Weights of a small class-conditioned image diffusion model: 194171 training examples.
Rows from block 3 of a small class-conditioned image diffusion model, named by matrix and row number. Rows with one number belong to one neuron. Each number is 128 + 24 x the weight over its row's rms, rounded and kept within 0 to 255. All counts start at 0. Numbers have three digits each. After the name is the row's rms in percent of the matrix's.
After each neuron's rows are labels from the 100 images, of 14848 (inputs lightly noised), where the neuron reaches its highest value: "responds to" is what is common among them. Only what is clearly more common there than usual is listed. The data: microscope photos of single blood and bone marrow cells. In brackets: how many of the 100.
# fc1: MLP up (model.blocks.3.mlp.fc1.weight, 1536x256), inputs 0-63
# fc2: MLP down (model.blocks.3.mlp.fc2.weight, 256x1536, transposed), outputs 0-63

fc1.479 141:131133136118126155131135135127152182163173132139145104116087164147104124103141131083124147117098147141116079111140155106132107099110131106095137138110129139143130152131167106119133131126147144
fc2.479 137:146094107127118131129126132111130057156110106128170124142166156168108122130118140149130111129182148108092131161129130108136117124114139116133149151125187141093101153177130130136129110126129133
responds to: cell type: erythroblast (37); cell type: lymphocyte (37)

fc1.185 089:115139125138128144111133131143140136140139117147165127081126124138104082087167161142178132104129081176114180158116142121124141163141112111120115119149124113135092163145103138129172141110167111
fc2.185 088:226137141140142105114130145129113123146135097135126075117134124145146129126145140117154133130130137116133074115124117163130134107093136115161132147144122145139165150090200173088167165070130098
responds to: cell type: erythroblast (36)

fc1.257 089:108141126168126150160115082143149097127130139135099137113130110151057145169152118107103125126084095157119115172141151107141117097108152147160162141120138126158153178143131133135144113152145109
fc2.257 150:103070129127132123100131095157133083115123140139148118129133129139095161146106127123139132089150169112163180158122109108112087145112139115125099142133125153119079107133142111153105107153131120
responds to: cell type: promyelocyte (25)

fc1.417 114:084112096111137105120122102111108104127111177108136150084091133122151107135122154131133147122124134135126093148118128137120117118142103135138138128136142115148076137140104123151137116110155105
fc2.417 120:083117137146130137128150121115120159114127132140102121096122110103125105126114115158119129127076120149177084066140112142144134118140120134154113108136106132178180134103107138144152129143117127
responds to: cell type: erythroblast (35)

fc1.141 069:093173092145172171125096119131138156116120154123103114119160109133139122141143220132099099134134118090110120159107140079174131156129135137138106151120138160118137141156091156152113120206118143
fc2.141 072:160143127152129152131101117123133152109114118168139118097152126153117077136145192107118142141134149122163127125103130073060141084130142130139153126097117117187119109098077107137098179169162142
responds to: smear: peripheral blood (60)

fc1.718 086:105117167122108140110168102119098128145157158158166185140128129153086126115119111154137128158104106145120118176162129099116143137098107148117144113149157127126158137118148108080178087126140108
fc2.718 095:104154147145130120104112134153148122135155145147154148131144144124161155144101126140156125112078120170143159077135133100151130149134117133146128122145116130125166117126158135064164151108124141
responds to: smear: peripheral blood (86); cell type: eosinophil (35)

fc1.516 095:127140161101111157057114080126143162111120141151124146123145136159075137127150105127124109090100096156121144153110132100127114118081133131103106114139138075113161165138155101108141127129118149
fc2.516 096:110110096122127160105118132115143123136096113138146152086133115124150171163173130197147136070091114145161140139124174089141119138146132140124151112119126141170154116119141139130115134140147115
responds to: cell type: segmented neutrophil (42)

fc1.398 142:114114119134091133135135143158104125167089139118139109121142147132135126093140102103107105105128092191132105156109155144135155139158122074131176130134142118148180141155122156152156123138179148
fc2.398 128:130119127118061121120108133151098145117101127166122083131140096127144117149123093141106133137108132110132104103117087118138147164173130083118104126124147156147179143103127136132163165171098112
responds to: cell type: erythroblast (32)

fc1.313 088:106124137131151147093106116145177132149133116162145089093097150160160126128141124118139127091163120140057148147112140134074121137147112124117078093135120098106114120118130116147126148104122157
fc2.313 076:135106111157142130103127150116100129116098118129106154130119135135098132151134132102131126112151124134151100114111155188152134118148149126153131110156147111126140141114180104085136131092125125
responds to: cell type: lymphocyte (37)

fc1.88 105:121120117161104150112105099138165141116098157157127096121131112157129117146087149125129133122142137103136157084129113094127113173126147129103116108146104165136121156156100147056131151165081154
fc2.88 110:135132121155127128118141141098153120143134155109148133129111095154131149134085159109108125146123131109095086152161147092134144163103123129146137112147095154099137120130096113189113129176083161
responds to: smear: peripheral blood (61)

fc1.249 092:150087126090128137094131135156144114152117126122112128103167114142164146107120169112099150113130133111098172128114096231130140105144148118142098120131063126151176123138132141117117154106100175
fc2.249 089:128133119111130137095122128131116154118111109127128124100123156116096118115134153131109139084162153110102094141116143216117118111098136140112099123136193128149136102173151133152123112123134128
responds to: smear: peripheral blood (45)

fc1.96 105:109106120138178151070109104117116135121127121168144111084138117157141120125145137161097107100150085125114151110134097075110149128148108111103097130108102126115127132153099163185119139160123176
fc2.96 095:130179158124093100143138128142118121126157178132128148137127140133104129106090104112126117171111131150151141156127135152139134130124127149149084147118161144150157113130107130079145098037128139
responds to: cell type: lymphocyte (35)

fc1.238 078:106149140151152188153150109138135138127117125140131101106108147093147104116121159161132122107097116112103064139106153127101127138116113123129166112121154115164145135125150142136153188122109104
fc2.238 088:157130117101113169119128145120139121131118115118104185135165129077128148142147126091099119121112121100127147133133168104114118148138153148113159132111124116119139135101136126150153071118167130
responds to: cell type: erythroblast (35)

fc1.292 084:112112133150089131046148144121115155123156087145136122117185183081099130129110160141106120105136191163136104135096139095156100127118098128129107124128147132122107120169124141131121119132168146
fc2.292 084:199160148118105104169126160110129132139131079136113137128143128130103146176135110113162127135093101104147157094129107136139122114138148154180094121115139138122082143147136144107150080134144105
responds to: cell type: artefact (29)

fc1.236 119:120101192138171178122115186151137098127131141071107124144168110145111114125136135118081150113113093115133150116099073139151153117131106108126115164125102112123111127128114122123150130116155137
fc2.236 093:222135128092110079119114168125098130143111152130097096156121141140152103126127088148104163154162140097111101142133123130117133138099111130124080137121143122127114105160158136095094145122115127
responds to: smear: peripheral blood (49)

fc1.15 101:089129120120134135095122113123129142153136112118152141087145125137105118136129117131134152133093126118097140122117114117123165122128124107114100149110022170083145168110115139119117150149141148
fc2.15 092:166144137145128140139121158147107135130130129143144150093162110138138145117111097111115118129084108140166120128128127172124139132138128163131104131126153142139119133112117128119172135093101133
responds to: smear: peripheral blood (82)

fc1.139 092:105125161127135157098130146135095135138118134103132098132161132158104145152116156080118136125104176101125105113136137136142144152136154134111133121122200137101206134166194143090134157134154153
fc2.139 073:114151150145121136130117143125125148100150165140076145142124122141122124158132143165119154145125139100145125164131103148133119138115159113143120145131099132086109124098199141184099152121088125
responds to: cell type: plasma cell (46)

fc1.662 065:160163118123126123112126109109164168114126110125139114115124139134115089145142121100122112116116098139113055136127132111084125140071144116139128143151100149166134159128156133085133133114113120
fc2.662 071:091098143147135114117115131138135089138135145121148142149143125162120144118108139151139107119114136159113188123135098164133110130133117114128167139150132126097166126115190096119135101095144144
responds to: cell type: promyelocyte (33)

fc1.620 076:124107134157135104106096101099141072113120105159132153138096134148124128117124084143099158164138110140109156153128124141139096127135124103092086126116091096133114112148140108142126091120120136
fc2.620 078:166119112122137139129116106130132105136152100132119093116127110119133141146114090095126127163139131135088099155145090118120118161166122116149114145111161141123132170111095093122106093127115115
responds to: cell type: segmented neutrophil (42)

fc1.386 118:126125121147106091161156193159146155092096141142132118150118129166145086125126155133168090162166123127123111167138113153103167096093140132113092117158141112147149096103111119161121138094200130
fc2.386 135:122123119180151140135103061094131079131093145144119130147123110159108167131149108130194136146121132129125101139124115137153087081171154127173106106155127120122105082155113122147122093154179120
responds to: smear: peripheral blood (84); cell type: segmented neutrophil (48)

fc1.727 106:163141113144202157130170132166166160138167145113111082127181176137139092116157120104164138124132154158112162120149141080126120123132138117083124098078133148151084110106122179132134132151116158
fc2.727 093:192081117087092142116140106109096098114089116099126131149088138132109113111135102143107161148127160095111134121140116129162158144150132133162102104128142137150134116118140149109112126112102162
responds to: cell type: artefact (28)

fc1.640 107:118148156110127159098155134137150165141139142131141168140129151158160172133117096121136114152128097095133173196126137155094151134126145142116127129168098097176144145132166149171115149130132127
fc2.640 100:109149163154095156121118105119119088154128159122155072142147146136098133109119079131145135146117130110152127090152111147178135126134151116167154118153136129081133145094086095090119089107105133
responds to: smear: peripheral blood (81)

fc1.617 097:115150100123158154154173118112132102124175135137160151147122139133102133136165153142153115134101121117127102162140115124099125135058124124149123128147175182159155077132133086113143086129127127
fc2.617 096:118121073123139136183136143134125170131104126131154109109150126158158097157119134146133127123096101104153171129081134125141090120148095179115075147171135157136142069108121138146129127149141099
responds to: cell type: artefact (35)

fc1.677 081:149086122117105151115132203092148116126117096145129122122129136138114135117139138129157107116140118145102164154142069175113100101115101097136075119124136133174116150148097109144158130115090139
fc2.677 075:103129164126144136184110128127164113138097123148105093143154118099111112105142197142198131078174149163131105078128086134163100109120150085126132120161136117116136134086093154095136133133137121
responds to: cell type: artefact (25)