Rows from block 2 of a small class-conditioned image diffusion model, named by matrix and row number. Rows with one number belong to one neuron. Each number is 500 + 40 x the weight over its row's rms, rounded and kept within 0 to 999. All counts start at 0. Numbers have three digits each.
After each neuron's rows are labels from the 100 images, of 14848 (inputs lightly noised), where the neuron reaches its highest value: "strongest on" is what is common among them. Only what is clearly more common there than usual is listed. The data: microscope photos of single blood and bone marrow cells. In brackets: how many of the 100.
# fc1: MLP up (model.blocks.2.mlp.fc1.weight, 1536x256), inputs 0-127
# fc2: MLP down (model.blocks.2.mlp.fc2.weight, 256x1536, transposed), outputs 0-127

fc1.62:348427522505511520506513535538484521486483503517480493383455523494508418492466515355489500455508514504544496544538444473497509506448512491520489513496490533655505549528465584479505572470534489481441457528496442459541475479469455510477602463493525522527510481468484464529465454484531526487431585449543498417472493508486476499458578474521505567531496495510453533470440457494525457548481
fc2.62:572564532481464472474520544547514486482532697525542498477540477518490471528478534484533479487480488494529453370512492529518517522529433535514494490491529507554506517429550514405517493490512448530465467552524506585501482516516463516497418485478440492513499490470505493503463469532507450520492560475497484464511546676522563501596522494612495538456468433471447490477455508473416463511489
strongest on: cell type: erythroblast (76)

fc1.742:519509513492522551470493483469494527527522552463540490556498523442478517502557645570518528490494478444542460544514526557509472513465495488476501488457506523435546462494508531475495489559438522501489554519487482466511472530502488557509433475512514492622468526463503515479468528506527517542432485560469469496493505409498414536464569543465472512490551438494497492502543571536437478466521
fc2.742:491512456523521566520511490460527553490478545437463553498454465539463497519582382478386518538465510467455504480503443528436518496550514483488482458536530513407429500531462486564527535527426460513478511546493494538511492508479417511549496502532493551476482484509541533470585480481534403468540479503489599550464445554513515473536588495521460575510513550568565490547532424516505510485514
strongest on: cell type: segmented neutrophil (44); smear: peripheral blood (43)

fc1.321:536489493532498496506495479496480512482443561487498472450467527504551487527482479587508564534484472507424526604449494438513521519520474467475490529507468540537534523514526479528531454535500540479509453467595536540480504530535482504523634540528517572606480564485485519591494477517549505468466519391496533449500473559532475490410511504464529535489458489478525472478516504484476481513455
fc2.321:575491508425536514467570529441466523473479563457449491491451535479558516480514507636539528557511561529563555438520484544519459486523521491508467522550444527473604556515518539517438552448474495443517524568507500445525455525467471546473408508532475521560511533479546530570464496492519485471491499467427506446402517421532499477506504537500485458475471495505491491489486438481577522529454
strongest on: cell type: erythroblast (33)

fc1.26:633502494491578443528477428562453480552433510478559473531445549561500496492501565535516530512450522506494494551487526443483461516536440531475463485529560538472448529439462491445478422480480446477473486499545519504464479488495541545535438519468491428472536484527429502488512540520491530454492444530515522553509493524458440435524537531485460509442498476565510507525494515520445525471443
fc2.26:541470540469392494519426475519468479500491525564570491525490515596488485466550427564475481578500513471533491442509512474395488441508566435505433420524482437468504506529459512481493572417463506450551465546453492474527514479563548517508491497519538490513484547508512523534456519528494467493510460550549528520461477458474489496494509472516478521517570518537472477486484511565525518474504
strongest on: cell type: artefact (31)

fc1.142:537535541480480476546506508519519517467523527548483568558522499466391535452505547424499478558520494478471508589569548495544501520542556476474475536523446531547446541416512450419482521563523451500471516546496488462475395496510483532492478541504539520531507492537495459543523468534479441446478472472410471500478433504491496463531482532496460562571472497464622544471515510511542468508531
fc2.142:543483446485528518500495534498508492499493573514535399528539493468647477398451509506483471455490571538505474506471511524561525487462494513461476516508515504615398504469538499449542469481500509428519518380522472461545541487509546520535517492508514515496500569475504525506536458514507552539545487447560453387534554529487520456563512545581557514509489483475522498481456489517458483497524
strongest on: cell type: lymphocyte (38)

fc1.297:476493412507481506470535443504484490460501586504527462548480488472519456441504525463454496446483512500517499529500489453558423509489486521551496495434519488434509514505329544472509478465510514422564495576547468402447463442506481458519505489525465481537483469509555494580441499472494453503460502513511426506472502528433465536454513465471520510464497524552498482533531564483552508579483
fc2.297:605513507554529536477560496484502517508548683508535508528475457511512597495455464476508520454512525497528510420493459459506478463552503504502478479550488540416490490506333487468486528467491474583472496527501507464555483473457466459531442518508482504451507537526516538453573501471476494472472551469502467491447479566521490534532489516503499516486488436493516523509524387514501496476440
strongest on: smear: peripheral blood (57)

fc1.308:522480456466532505505497442511535470492562554461503438463477498502522530449521490535429489502425470504477505534475537448480501523537521500443483578414422516504449535538486538507459547534455461437433522441483479495482486493525465481437526511492514411512466517476490466477490508495457491555466510500545546515549533402449541523468464483491460497457504445467399424514527528508499486466519
fc2.308:520511533478505547487522529591503468535516394508470587464489499506490506454553479491509476583536492521484543595574493557457513526521499490434472501493517492491567475439472501456529471393467464546489548420483458472503515472481565552455563502521456475518500538458463502536511494522532498530475442546489492484584502440455553475493507514544482555535467486497401482586470518461426516531507
strongest on: cell type: erythroblast (42)

fc1.666:477460596503474545477532526497535509513502515636536555588500488425438466398572571525550449567526518508477532536586508539515471512569518526475476489506481584536451542491506521483434516488532466562459511569455528452468422531509488547501524461491557500493446521511490450505518418540520443467486475524432471493491447525508487506489504468508441467534474515417549535523525477440513471494526
fc2.666:489481461493511487431508424434500499467517608506513421441539497486532510376461534473468503500409643504517493517488495492501503526483481494408463497539519501617423479496456512511604535522494477414492489481576479425493522565476518461612503493537518505501511504524424487513465479502472510515511464490562460510521544499460486421544510521555556534438494493564531482499489511543450520462528
strongest on: cell type: segmented neutrophil (43)

fc1.79:523501513530506451523474542477487451519477488495456486468424495545586507526487490504510490501414563527537533458461528540529486470602505506498524507549488470446495538457511503520407481471544461521464501447446516552485517544540535438453448486478521496424555468528560515517512488494463500573509499494530467514566497491512519523566448559520494539538422436437536486496498504524570559440458
fc2.79:483517516534515468476492520555569452555478481447499526499479500548488565512478489504495499449472532571466486507433467492544478523532502462505495488461526487445495508610519513469474513491479482483489486524483545452483508447461472481501489502483487506489506561478537446592509476479474545523677484508517536445501461514443531473497534417424489485496468521454475479498501572511483480440575
strongest on: smear: peripheral blood (92)

fc1.657:538513573530476496480532474584516520544472544536543494484470501479502476434535570498534477532444430534454520507506546528497493531457532524506486527499542515542476509471545484440523510434501478477494511458539554500539543495499486552553455572467499544586525474612478563530595472519511547460505475556448551490454559492525530515490508504508417558492553470518542530521503515565519538500438
fc2.657:489571461503494494483461517524463480520474494484517503601492517540516485472443499493488463516481469461390472525495519454483550472508525507496484481498540534559466479460512507496502527487535505547509534474504485482450526487596520482519510457467472508477517549490547456490461503509529445420477454420503512535463487529468431541483492480586536464492634519480452478506484488581510409490515
strongest on: cell type: segmented neutrophil (41)

fc1.374:521554453519511431545471474531497522453501436401510520506537501541455506551490429364457508486462489486480428501471520518461526501434512483460573546479433508508534512496559443471583516433481507465512431517516474496503480455490449542448557553482448489481493534483505521524385490425454549488515488452541507475544529550462473567462502535514509538502487513522420491441502481489483498530475
fc2.374:471476491514542504516452440469488475480472443481443483456454506489488492539546590376490462505504482514564543482502586605492448499506521482501442539535520523546447492522629485411508481455504559570444453476478512453512483503503557454454498497548506572586480492542492486560515538542481545521478434489487478470489485487496467556465518484547532391498445508456595493575491492502523513539483
strongest on: cell type: blast (28)

fc1.432:521435505495531501509521442512526468527458499521520551537510450519545501467488527571516464517511425554491549475495473530483504498581571488491477514516479459529426442484482484565511424409515469421479459520449554504517550405494494443540392483405460529478519417570469562469562493513507429508504488517419531494531569506448508496553491542554483501510523522491471521501507574488540535476485
fc2.432:495529524515545471516421464502528490533589469452451479537487532496471464482495498463529442597480506450498545591476512492529533458489490500535534555471491511594557528486411512527526505507517472572428515519493466507436530534531537518512512465541487482575471447549469500453604508468547520466481509462464469481489553553533546549445462511476486422511569496468556603512559437475470508516461
strongest on: cell type: segmented neutrophil (65); smear: peripheral blood (64)

fc1.232:427498575490466526522578492458469522435485523518552482522477476510414539450522503540477514566549533438463493623547520421530506449507555456486505595496470523557548502471510485443487428567498467394411507550534507414461421447472493549529503487521485461576459514438477506503474467514509510504496440477406485517499480481561464426533539509470445570564489437500496530470533507500482448505540
fc2.232:575473473491557455491465567515520540543504533467529483484479555456511515453539482542538469447513535548521484526478539559576504552481521494469532498500497522652476475452458474522465455519535473439514495444526442461520509484424515555521514552546498515439493514467494512484470408509512515532575506476529480422536563453506529411558495522560520552481461459384551510511494510470430472498530
strongest on: cell type: lymphocyte (54)

fc1.414:468487513469523443437515476452562538543486508512495588510529495526479487485550452435483466463449480473528569467548458471495472475566445505547463473473498456526557515462566522617496420473522516526495437510521484499516493450489507475512487526423509516500531468473490535415530476517498510504529489504394528500502502435497450489398477524522541471503553520543462525523422541437523554564461
fc2.414:480511479508462569533519497461573449513489487474466436483490514499491471529512459503509513507487510536494561559494463457496543510480537466471435523579433507588507482511492477569479520515469474500500525591480495475487551529556530538520520583527420506578498527507512541473467494507576446446465437489406495498476524571473492502525474533484493423558489549506608513487467516542486523531463
strongest on: cell type: segmented neutrophil (66); smear: peripheral blood (54)

fc1.519:468458526537517498460495456533532548476530561551533532526516535488469512505473530507539497485507487504492575461549516491465499533439523455481459478476500526508444532543467483525520558528539541494528471522524504481498503572466486479512514533428562543508480471519488482471523508497515515479477580478464529499494517443544560515549423452552509441446478539516513557520495495463481501574516
fc2.519:566580518495506494498484482490501557472558539499508483510496475485500465498471467529517482519507494417554432421484505498441493479493456523496505493505517492631594495417436485472565510576496499602475518495522509536474508512524533480472615476575472532524491496528458534527494514516512495479397477468476468529504517470501486401528451494473499558534533489495567538507466563497454504535439
strongest on: cell type: artefact (26)

fc1.54:488501484469496461526541501418535488516461542509545435489447531511486516501503462458506488550577489532488493474533506371367506551540451521551564488492445478435508508455512554492496478524491512553453439488482508517460526492579529475507486482510411524484440497514507501479479524484566524474511457476455533468544473433493486495522519525482504462509537463478444475434544525530486517475463
fc2.54:496518513532501442472485473463493479477591452499483442471526504481505499515540532553477538503508493460506479472431509518497508472522457489454626550529527484560446547507494552476533487516521499514534562523533411544479459465471479483389558535563501582530493530499510551500460463472573561472496463500448514535548529547521491466542460482501455443529525459476451467519536516458534567483506
strongest on: cell type: lymphocyte (38)

fc1.395:495502459519435532508510554519485511530427460513501500440499492473549399534477496499520543432470464503458543488480496404452533527522478453468500499461465531544536531497429584415492600530513447455442470377471408515557458524502536489473532500525449504534478456570492519491479481477509522447421545493451533487538499557474490424517575493508519513409546545447501480490442531501472466497497
fc2.395:587450427519496464489471539571452552512536478567543451460579504495552501509471517489504486457481470489504509444491589536566486518530501529465409491462520500487427426483437588462495467457521531589584494462511529483480482476484523511514429521469457514418490507510509495529505514446518479513565537493522466460451510479506475518512499451548468522426438492507482452492441457477491553473522
strongest on: cell type: erythroblast (49)

fc1.411:419544497517513519508528492512508523508535423469486462463401563558506478522508508561529483464519505472534478611490530488394504519416518465469470502499459466416510508456516535563485512495492466414468523464481515492499507475454464548503412527479515493460531498511507462503472558465528595525459454478553520497502515424461540525552487457522505552485509450505474435487497499553524464412475
fc2.411:397546461494448452551498494495450528497512474521541526441509510539482470533617508459507495531457453473498583473497510504424487520503540543481466500522520487466550437436454524579503531506449443534491481575455464522426474570567479465503540470507467483529503454562508512543477545520487437517457467504523523550465464526419551486547487489487442573467536521471550543521456525472542455504519
strongest on: cell type: lymphocyte (34)

fc1.625:537519503446485394502507557457472518485509505507503514435479534519475439488470535499495509525529472414493500505519511474511522488516434472479507455473500450510510543462520553429479561516493500558435484554521510559519471508555524488506508448523452542518481484414488427526543468525561498445461481457480542469513468474516484429516534523437516518537467503451450457456476453494532580479486
fc2.625:555513538508523454424466527545542467542486503557510462502568537603509476479499511489452459487521440502472493488493509470547488470481452526511501462450498511496518460550501451482469507402553492470491438520473432475493443454447521524531457510483447522513498505486507439581585490517476554483542495540510526423491473485452506543447564457436529553498396489503516508463422514402472527531422
strongest on: cell type: artefact (36)

fc1.32:530498484552517460494507421496528521501486455454441496450443484472470428452518487513469530484456518498550443461524501534512500502602478471436494547418481517511460542503555512498526482488538474411456474546523561488498450433504513514475524511481534531486541469502477475505537463479451503539458438537487539479473471541433483574469447493514451528516531551481412447535487528475509481419486
fc2.32:543541471488500510492510488504510436458524433534514531455499509504517473485567530454514514646559477506490552476559483537414465495496500537445503476498488475523512537456557513579552528519472533526497527466542444441493439534474505495489535515508502473558498471496440499522521547445484489514389528513512473517606484483462533537454538471462496553506512493504466561503469502505486521556475
strongest on: cell type: erythroblast (32)

fc1.638:470532555482494496493502471549438569465496549515441580509489575432491483475491494568570546416508519470547509567510517589506492491449477480546453501496481494474574487462543488452533472442524479465529536555534466476545525514434444577485475546499530483405520460540477508492500518462540626490471519471522522566515528512497443556429508506597493521492437541577513516484495439501484449559509
fc2.638:477448524498477542562493480433432540519533496534525496479509521470484509534535496514470584435471515520595500455462561438424445530504512446445437458532501520449380408516511510465501541523490513551457495502500566500500473478606461487499496511508490525522526509449473479528507531507466520478493521466493490556512475492469498459538515505513591553459390485581530519494497552493557462459470
strongest on: cell type: segmented neutrophil (52)

fc1.190:471477465464567543504474526500500497518493496466482447547514492473502521507542509490469435571483456441605459402448531423463521515493472493517474477488532474419503472450398525573415511488540485484428533468491458466456475420590513469452422452503437464467539540467510537501529478536444483542512444483507486443467462568468550358472472459469517532524504469421517495510522589549512502495510
fc2.190:457473512499473479528520472593535426478486524517524523523505498536436473486516447452564487517524453518471524515508548538546480519490563532548507461469559437463574624470456484479447514505453492503554461472505478527545484526354566492575541509493564433534413503494427521456598471518538494479454491544525532477573499491531593567519493462473463523504462540508475485434496486483525534566501
strongest on: cell type: lymphocyte (36)

fc1.366:489532415463506469521556421500503481453583500475462504508548495422483519502525487454569542518555537531463531477515579491497462534542516490515464446476498454525422450450518455429541483444493503504499504536514531504499481491491496501532553471499513466510434499509534501513501470507487434492498463454579498489428421525484462504415490442522497460475483510521465546478412493598454459563522
fc2.366:442529513543475554460474531511474528506496467485547543469531477510458507486504425464528483513504487466575472377523477417483511524495506475505470498456463488517423500538515424655516527552497431542506497452524473519493537558459432511545360485515468496490482532474433501463513491516485503530478482461501494505552475607503479438579475538544524560453511489492466541486469467489540429495524
strongest on: cell type: lymphocyte (36)

fc1.386:512491505460494476485513448518469521495429596499504525518472519523505506506473473415506482448503519503486469637436522429526515501486421517505458505459530550470523508493341515511494489513524516467491468537535440460470516550478431449518552486504522544496517524489489493535528484520500506537503558452487503467554533441512446572472528529443525513489504490525480520520497552476499532515546
fc2.386:509567487502487494489525442433489503489487558494455508518471544524485494519469484518492501483541518470477548413487513486509502492528527478511478502524533477569550512525211459490493489524487530542483485554493557526471472525529475506545427511522504521519488495510454494512528524477519452436501536496504570479456468503535464374513524489469496511494504512494568516477470481504512486510453
strongest on: cell type: lymphocyte (38)

fc1.616:484569525478476457536486513514499410487468491538513498526476553508440531565531526505450550555527552491516514538553507469443510552538494510482600585536558513534551560496525499415539540541464512492430510430525535540542545553528502506479543447601414490563513552522453489532548505481475537471473446460547445498510462452492541492562554524439483491454494483464500467465478511502462556447487
fc2.616:516514492510460483541575443451591492483554528545534447530475472392454499480497469437554532440508438443508505505538445533455562471497457528428533489435478512431503493470465593509503503494489573471485515520535492581494472453415488478478478531481512450425496512568483488514515557476510457541526429525518540500536463495571517463460489414502444492491546495503473579455492561541470511558469
strongest on: cell type: artefact (26)

fc1.77:510499545485530446526561484443466501469450467531502486576463458521469425540506526491411517503571496502509529477461502446496450474494502534448491509509437539508453494479510440469538514482502391519415506471514420498484497517544547519474467522473451524469511527535498479513445561493529502552578514493449509544409417410554444463468447496475473507432384431483471497504454439521480453438533
fc2.77:463499508490524490478503486470538495474421458398504488476473512519501517490466465558634484548494482463486457491495540525483465494522552414429500502457486478478518525558528569460448544439484610480586459414470540502547514448462458495484500470557419530526488484455448525497512483527506527544520481502496464524467528542511440515473519465495509501514513556505474478512534469510423532494535
strongest on: cell type: artefact (26)

fc1.155:524459479488540500563480505495511489512486463485507522459521457445558512460525497492530488510505519526567517555541424424525550439532436482503458516476515565518463510507492544489498504485470491465522475424516507544510517540525505437434507433528468538557509461603408478509552480509495501465524528575541511501539486554418524445432551534522492566524507501547504465495473502445478503447493
fc2.155:516455522455486466432507464490545516481502516484529549457512558504492499550482513455509513533453479516431475516570515567514466551454528536489516498566501574512509435454527509496506433476554477497537491448527470498523494490490529476538432523453462494573507517531446507489583510537477498501482522528597494510550516554511545515445520553512525534514552493508436525474525520559569509465594
strongest on: cell type: segmented neutrophil (44)

fc1.601:419501484465509561467456501545448482495514484493481488503575479470476474472518541456507470469495489519515424426503534599498486470472541461471435466472488473501530456551489517505553541427494466514514517556504479462467492462499408489551397462497536450536466481472565543489454435497474479559480585539526485483487554548489451443430516499495435523514473468447510516522470588540492488530504
fc2.601:480515521528414431470476436487550502455542509524519524470482483467504440442454507488551501466550540490463434493484437398473495523483473515467467490476552563442526518540518456520504497558599540512452480537524476500513482544481526478544536506502477521546549515577511519558487510459494480477518359494397525538487433558503516518511508434510515497518501561518487539406536460539445522437549
strongest on: cell type: erythroblast (37)

fc1.275:487554509488493490446470446452466516458451498507483543436516578478467417488535513508525464454505524433470418440515499573516517549524478483455438496431496586500468513505525442476467435471515478495491495493467499480478446472493466535477459562453534504424492481493482524479511491527542542439454512450487514536475414491436455562525460566544457497449515523517473525520499448492455454467482
fc2.275:481530467479485501501507486395443526526499471507507408482495516473605480452471504528512506479497558490531543523493505514504484474480481572476454511557485466532500494525487500505539537597515503424521478472468523413556576585543552483514517492501552461477498449495503554528511530503499561483423475480535426453484587506439444398497491493482478468509511479500529508509505502471497517478498
strongest on: cell type: segmented neutrophil (58); smear: peripheral blood (45)

fc1.387:513518513506436488468554474496531398533511444475553505573457557445573606510454544515490523521484496496515595520517488499491435511417485483543490489542455523424544498457474507520522424493525501475532492486513539431512510489428520497571389500528510494518476486509527497497522561497524526448486464472496452532541484420499513384485513462472443476527462482598535504441530564528479499500512
fc2.387:425497445490479472492507500506534472482481443457506506477460491520601553528505471379475471473521454515480605408513501536531540488547509505450479511487571493447475485500426569521471571472499485383591504471526545492509523496506465493473550573525503499475521499501519537474499479536485436510491481498509477527527497592515518541500479545506442464458497530588473453479481472500429487480488
strongest on: cell type: lymphocyte (37)

fc1.697:443538530491462543541532517560590471495539441489462474530537527444556499499497547433467511471486492417409531538543478473529496523482535474529499493469494520586504540444477519450450500467441487484447469518506469436564433466444474494515468526491515495619536541527530485511448502461505547483494425459434491457517486460496418476515497496478453512540510458489488506448532547507461525521540
fc2.697:609503501496516498456536549505500483487469592498501498546471464534486517480536539609472525545527507502440557555511459514508500510495442528523506472572527459579478523485404503476469489487495510517485428418477542548488466495470507529495551499482528516522487505507507535496528453439525504465442465530515519533543506618516519484487469472574519505501502531487518544508480488476489460544418
strongest on: cell type: erythroblast (33)

fc1.56:469432498527582509449482445473507542529531468457502527472525499491496478499537437550466446501545468521431494519521490437495483514462512474529453498446423494584434478562522489529498427492505516404527475573501551459484530456451458497548578537420530563520521503513515482451492508546563525526479522480476563455441499505507516538379449454535486495495476478502517499509455540456506498544410
fc2.56:449538492437554487540539553450512488491532496473466479527550547458449410457524600587518498613522510506514517506505467525572543485518403518557488470524430509608572496468545530520486430485488566531492558568507533470480512461531496549505494503507482481520493469538450479469549517473575532490471560564429467475538516460542475503536440510534461436552452457500530501498441463508531507585494
strongest on: cell type: erythroblast (47)

fc1.2:547502522555489483503506537427471488544455529542517558459468480507475513551537600482469561479518530506463525543507442487524478454592481452462518529515479527489579530521553447509566573568521519404468449373487535505521492595482488503439419510517536526490434521492447459471513508560518510474434488539496538527499447502503515589531510519569537508424515509453520439445446496492513498446529
fc2.2:492468568578566503514511468504429492470513531435518522511457444522486568512506392476553488421433524498539472494501510572473522536445521503520538540526487531404386483460474431525524548466510471528509443475536559529483475516483430538506502460466492511516421556457501533466459506486479502478528493457533484576516496508479460425467502503497498499426521508462518502551544503520461481509537
strongest on: cell type: artefact (32)

fc1.237:473501498517499570432486378519443466493510529495482472466483552483449453483526432484506505407520470470574474449488513472521510499506429526521458487397538499464444494514506507537500454479511515496423552524470429524456497433477527565525482523514513485429482512481503533439488507476414447496453521457497488505451524459529507452513512491513504506470416422485504516577546486495523462489542
fc2.237:554479461471463513578492411470486465483485494500470477497576482491520474494496483385539485495507536517443539491444498469550453471528513514503461502504482510408512474501450443493558432494488524490485473453484540460527499538483550516531523509469528501477516548536514471436513556495394424554522511442546534462497483565559493482436546443429471514493458496508507473458514491519479509460478
strongest on: cell type: segmented neutrophil (53); smear: peripheral blood (45)

fc1.597:479460503455430516459522493478423465488468570524522500428442427493514517474500483642479553478522518495578514378498465541531554459544501493470507503538542506518465467472515506495503487516489469473425433542562518500542514539518511474491484467588461514549488402511463485501520423523450481458469534507497519446517472465516498495520528504449518527518492433492546466496513497478536475536516
fc2.597:487555498511499490554536506495425428488479552477490515511469499491552494550457502597589530504515535547455476553559470482477561521522518490498466516478443468473564537529496482514450515550453547520487500551495560551419535521468472506498458497580503450511488530476441583546504502494491420486531571522453572450525508507477537535514480464541446473566579547487461531443529447513524500495506
strongest on: cell type: erythroblast (34)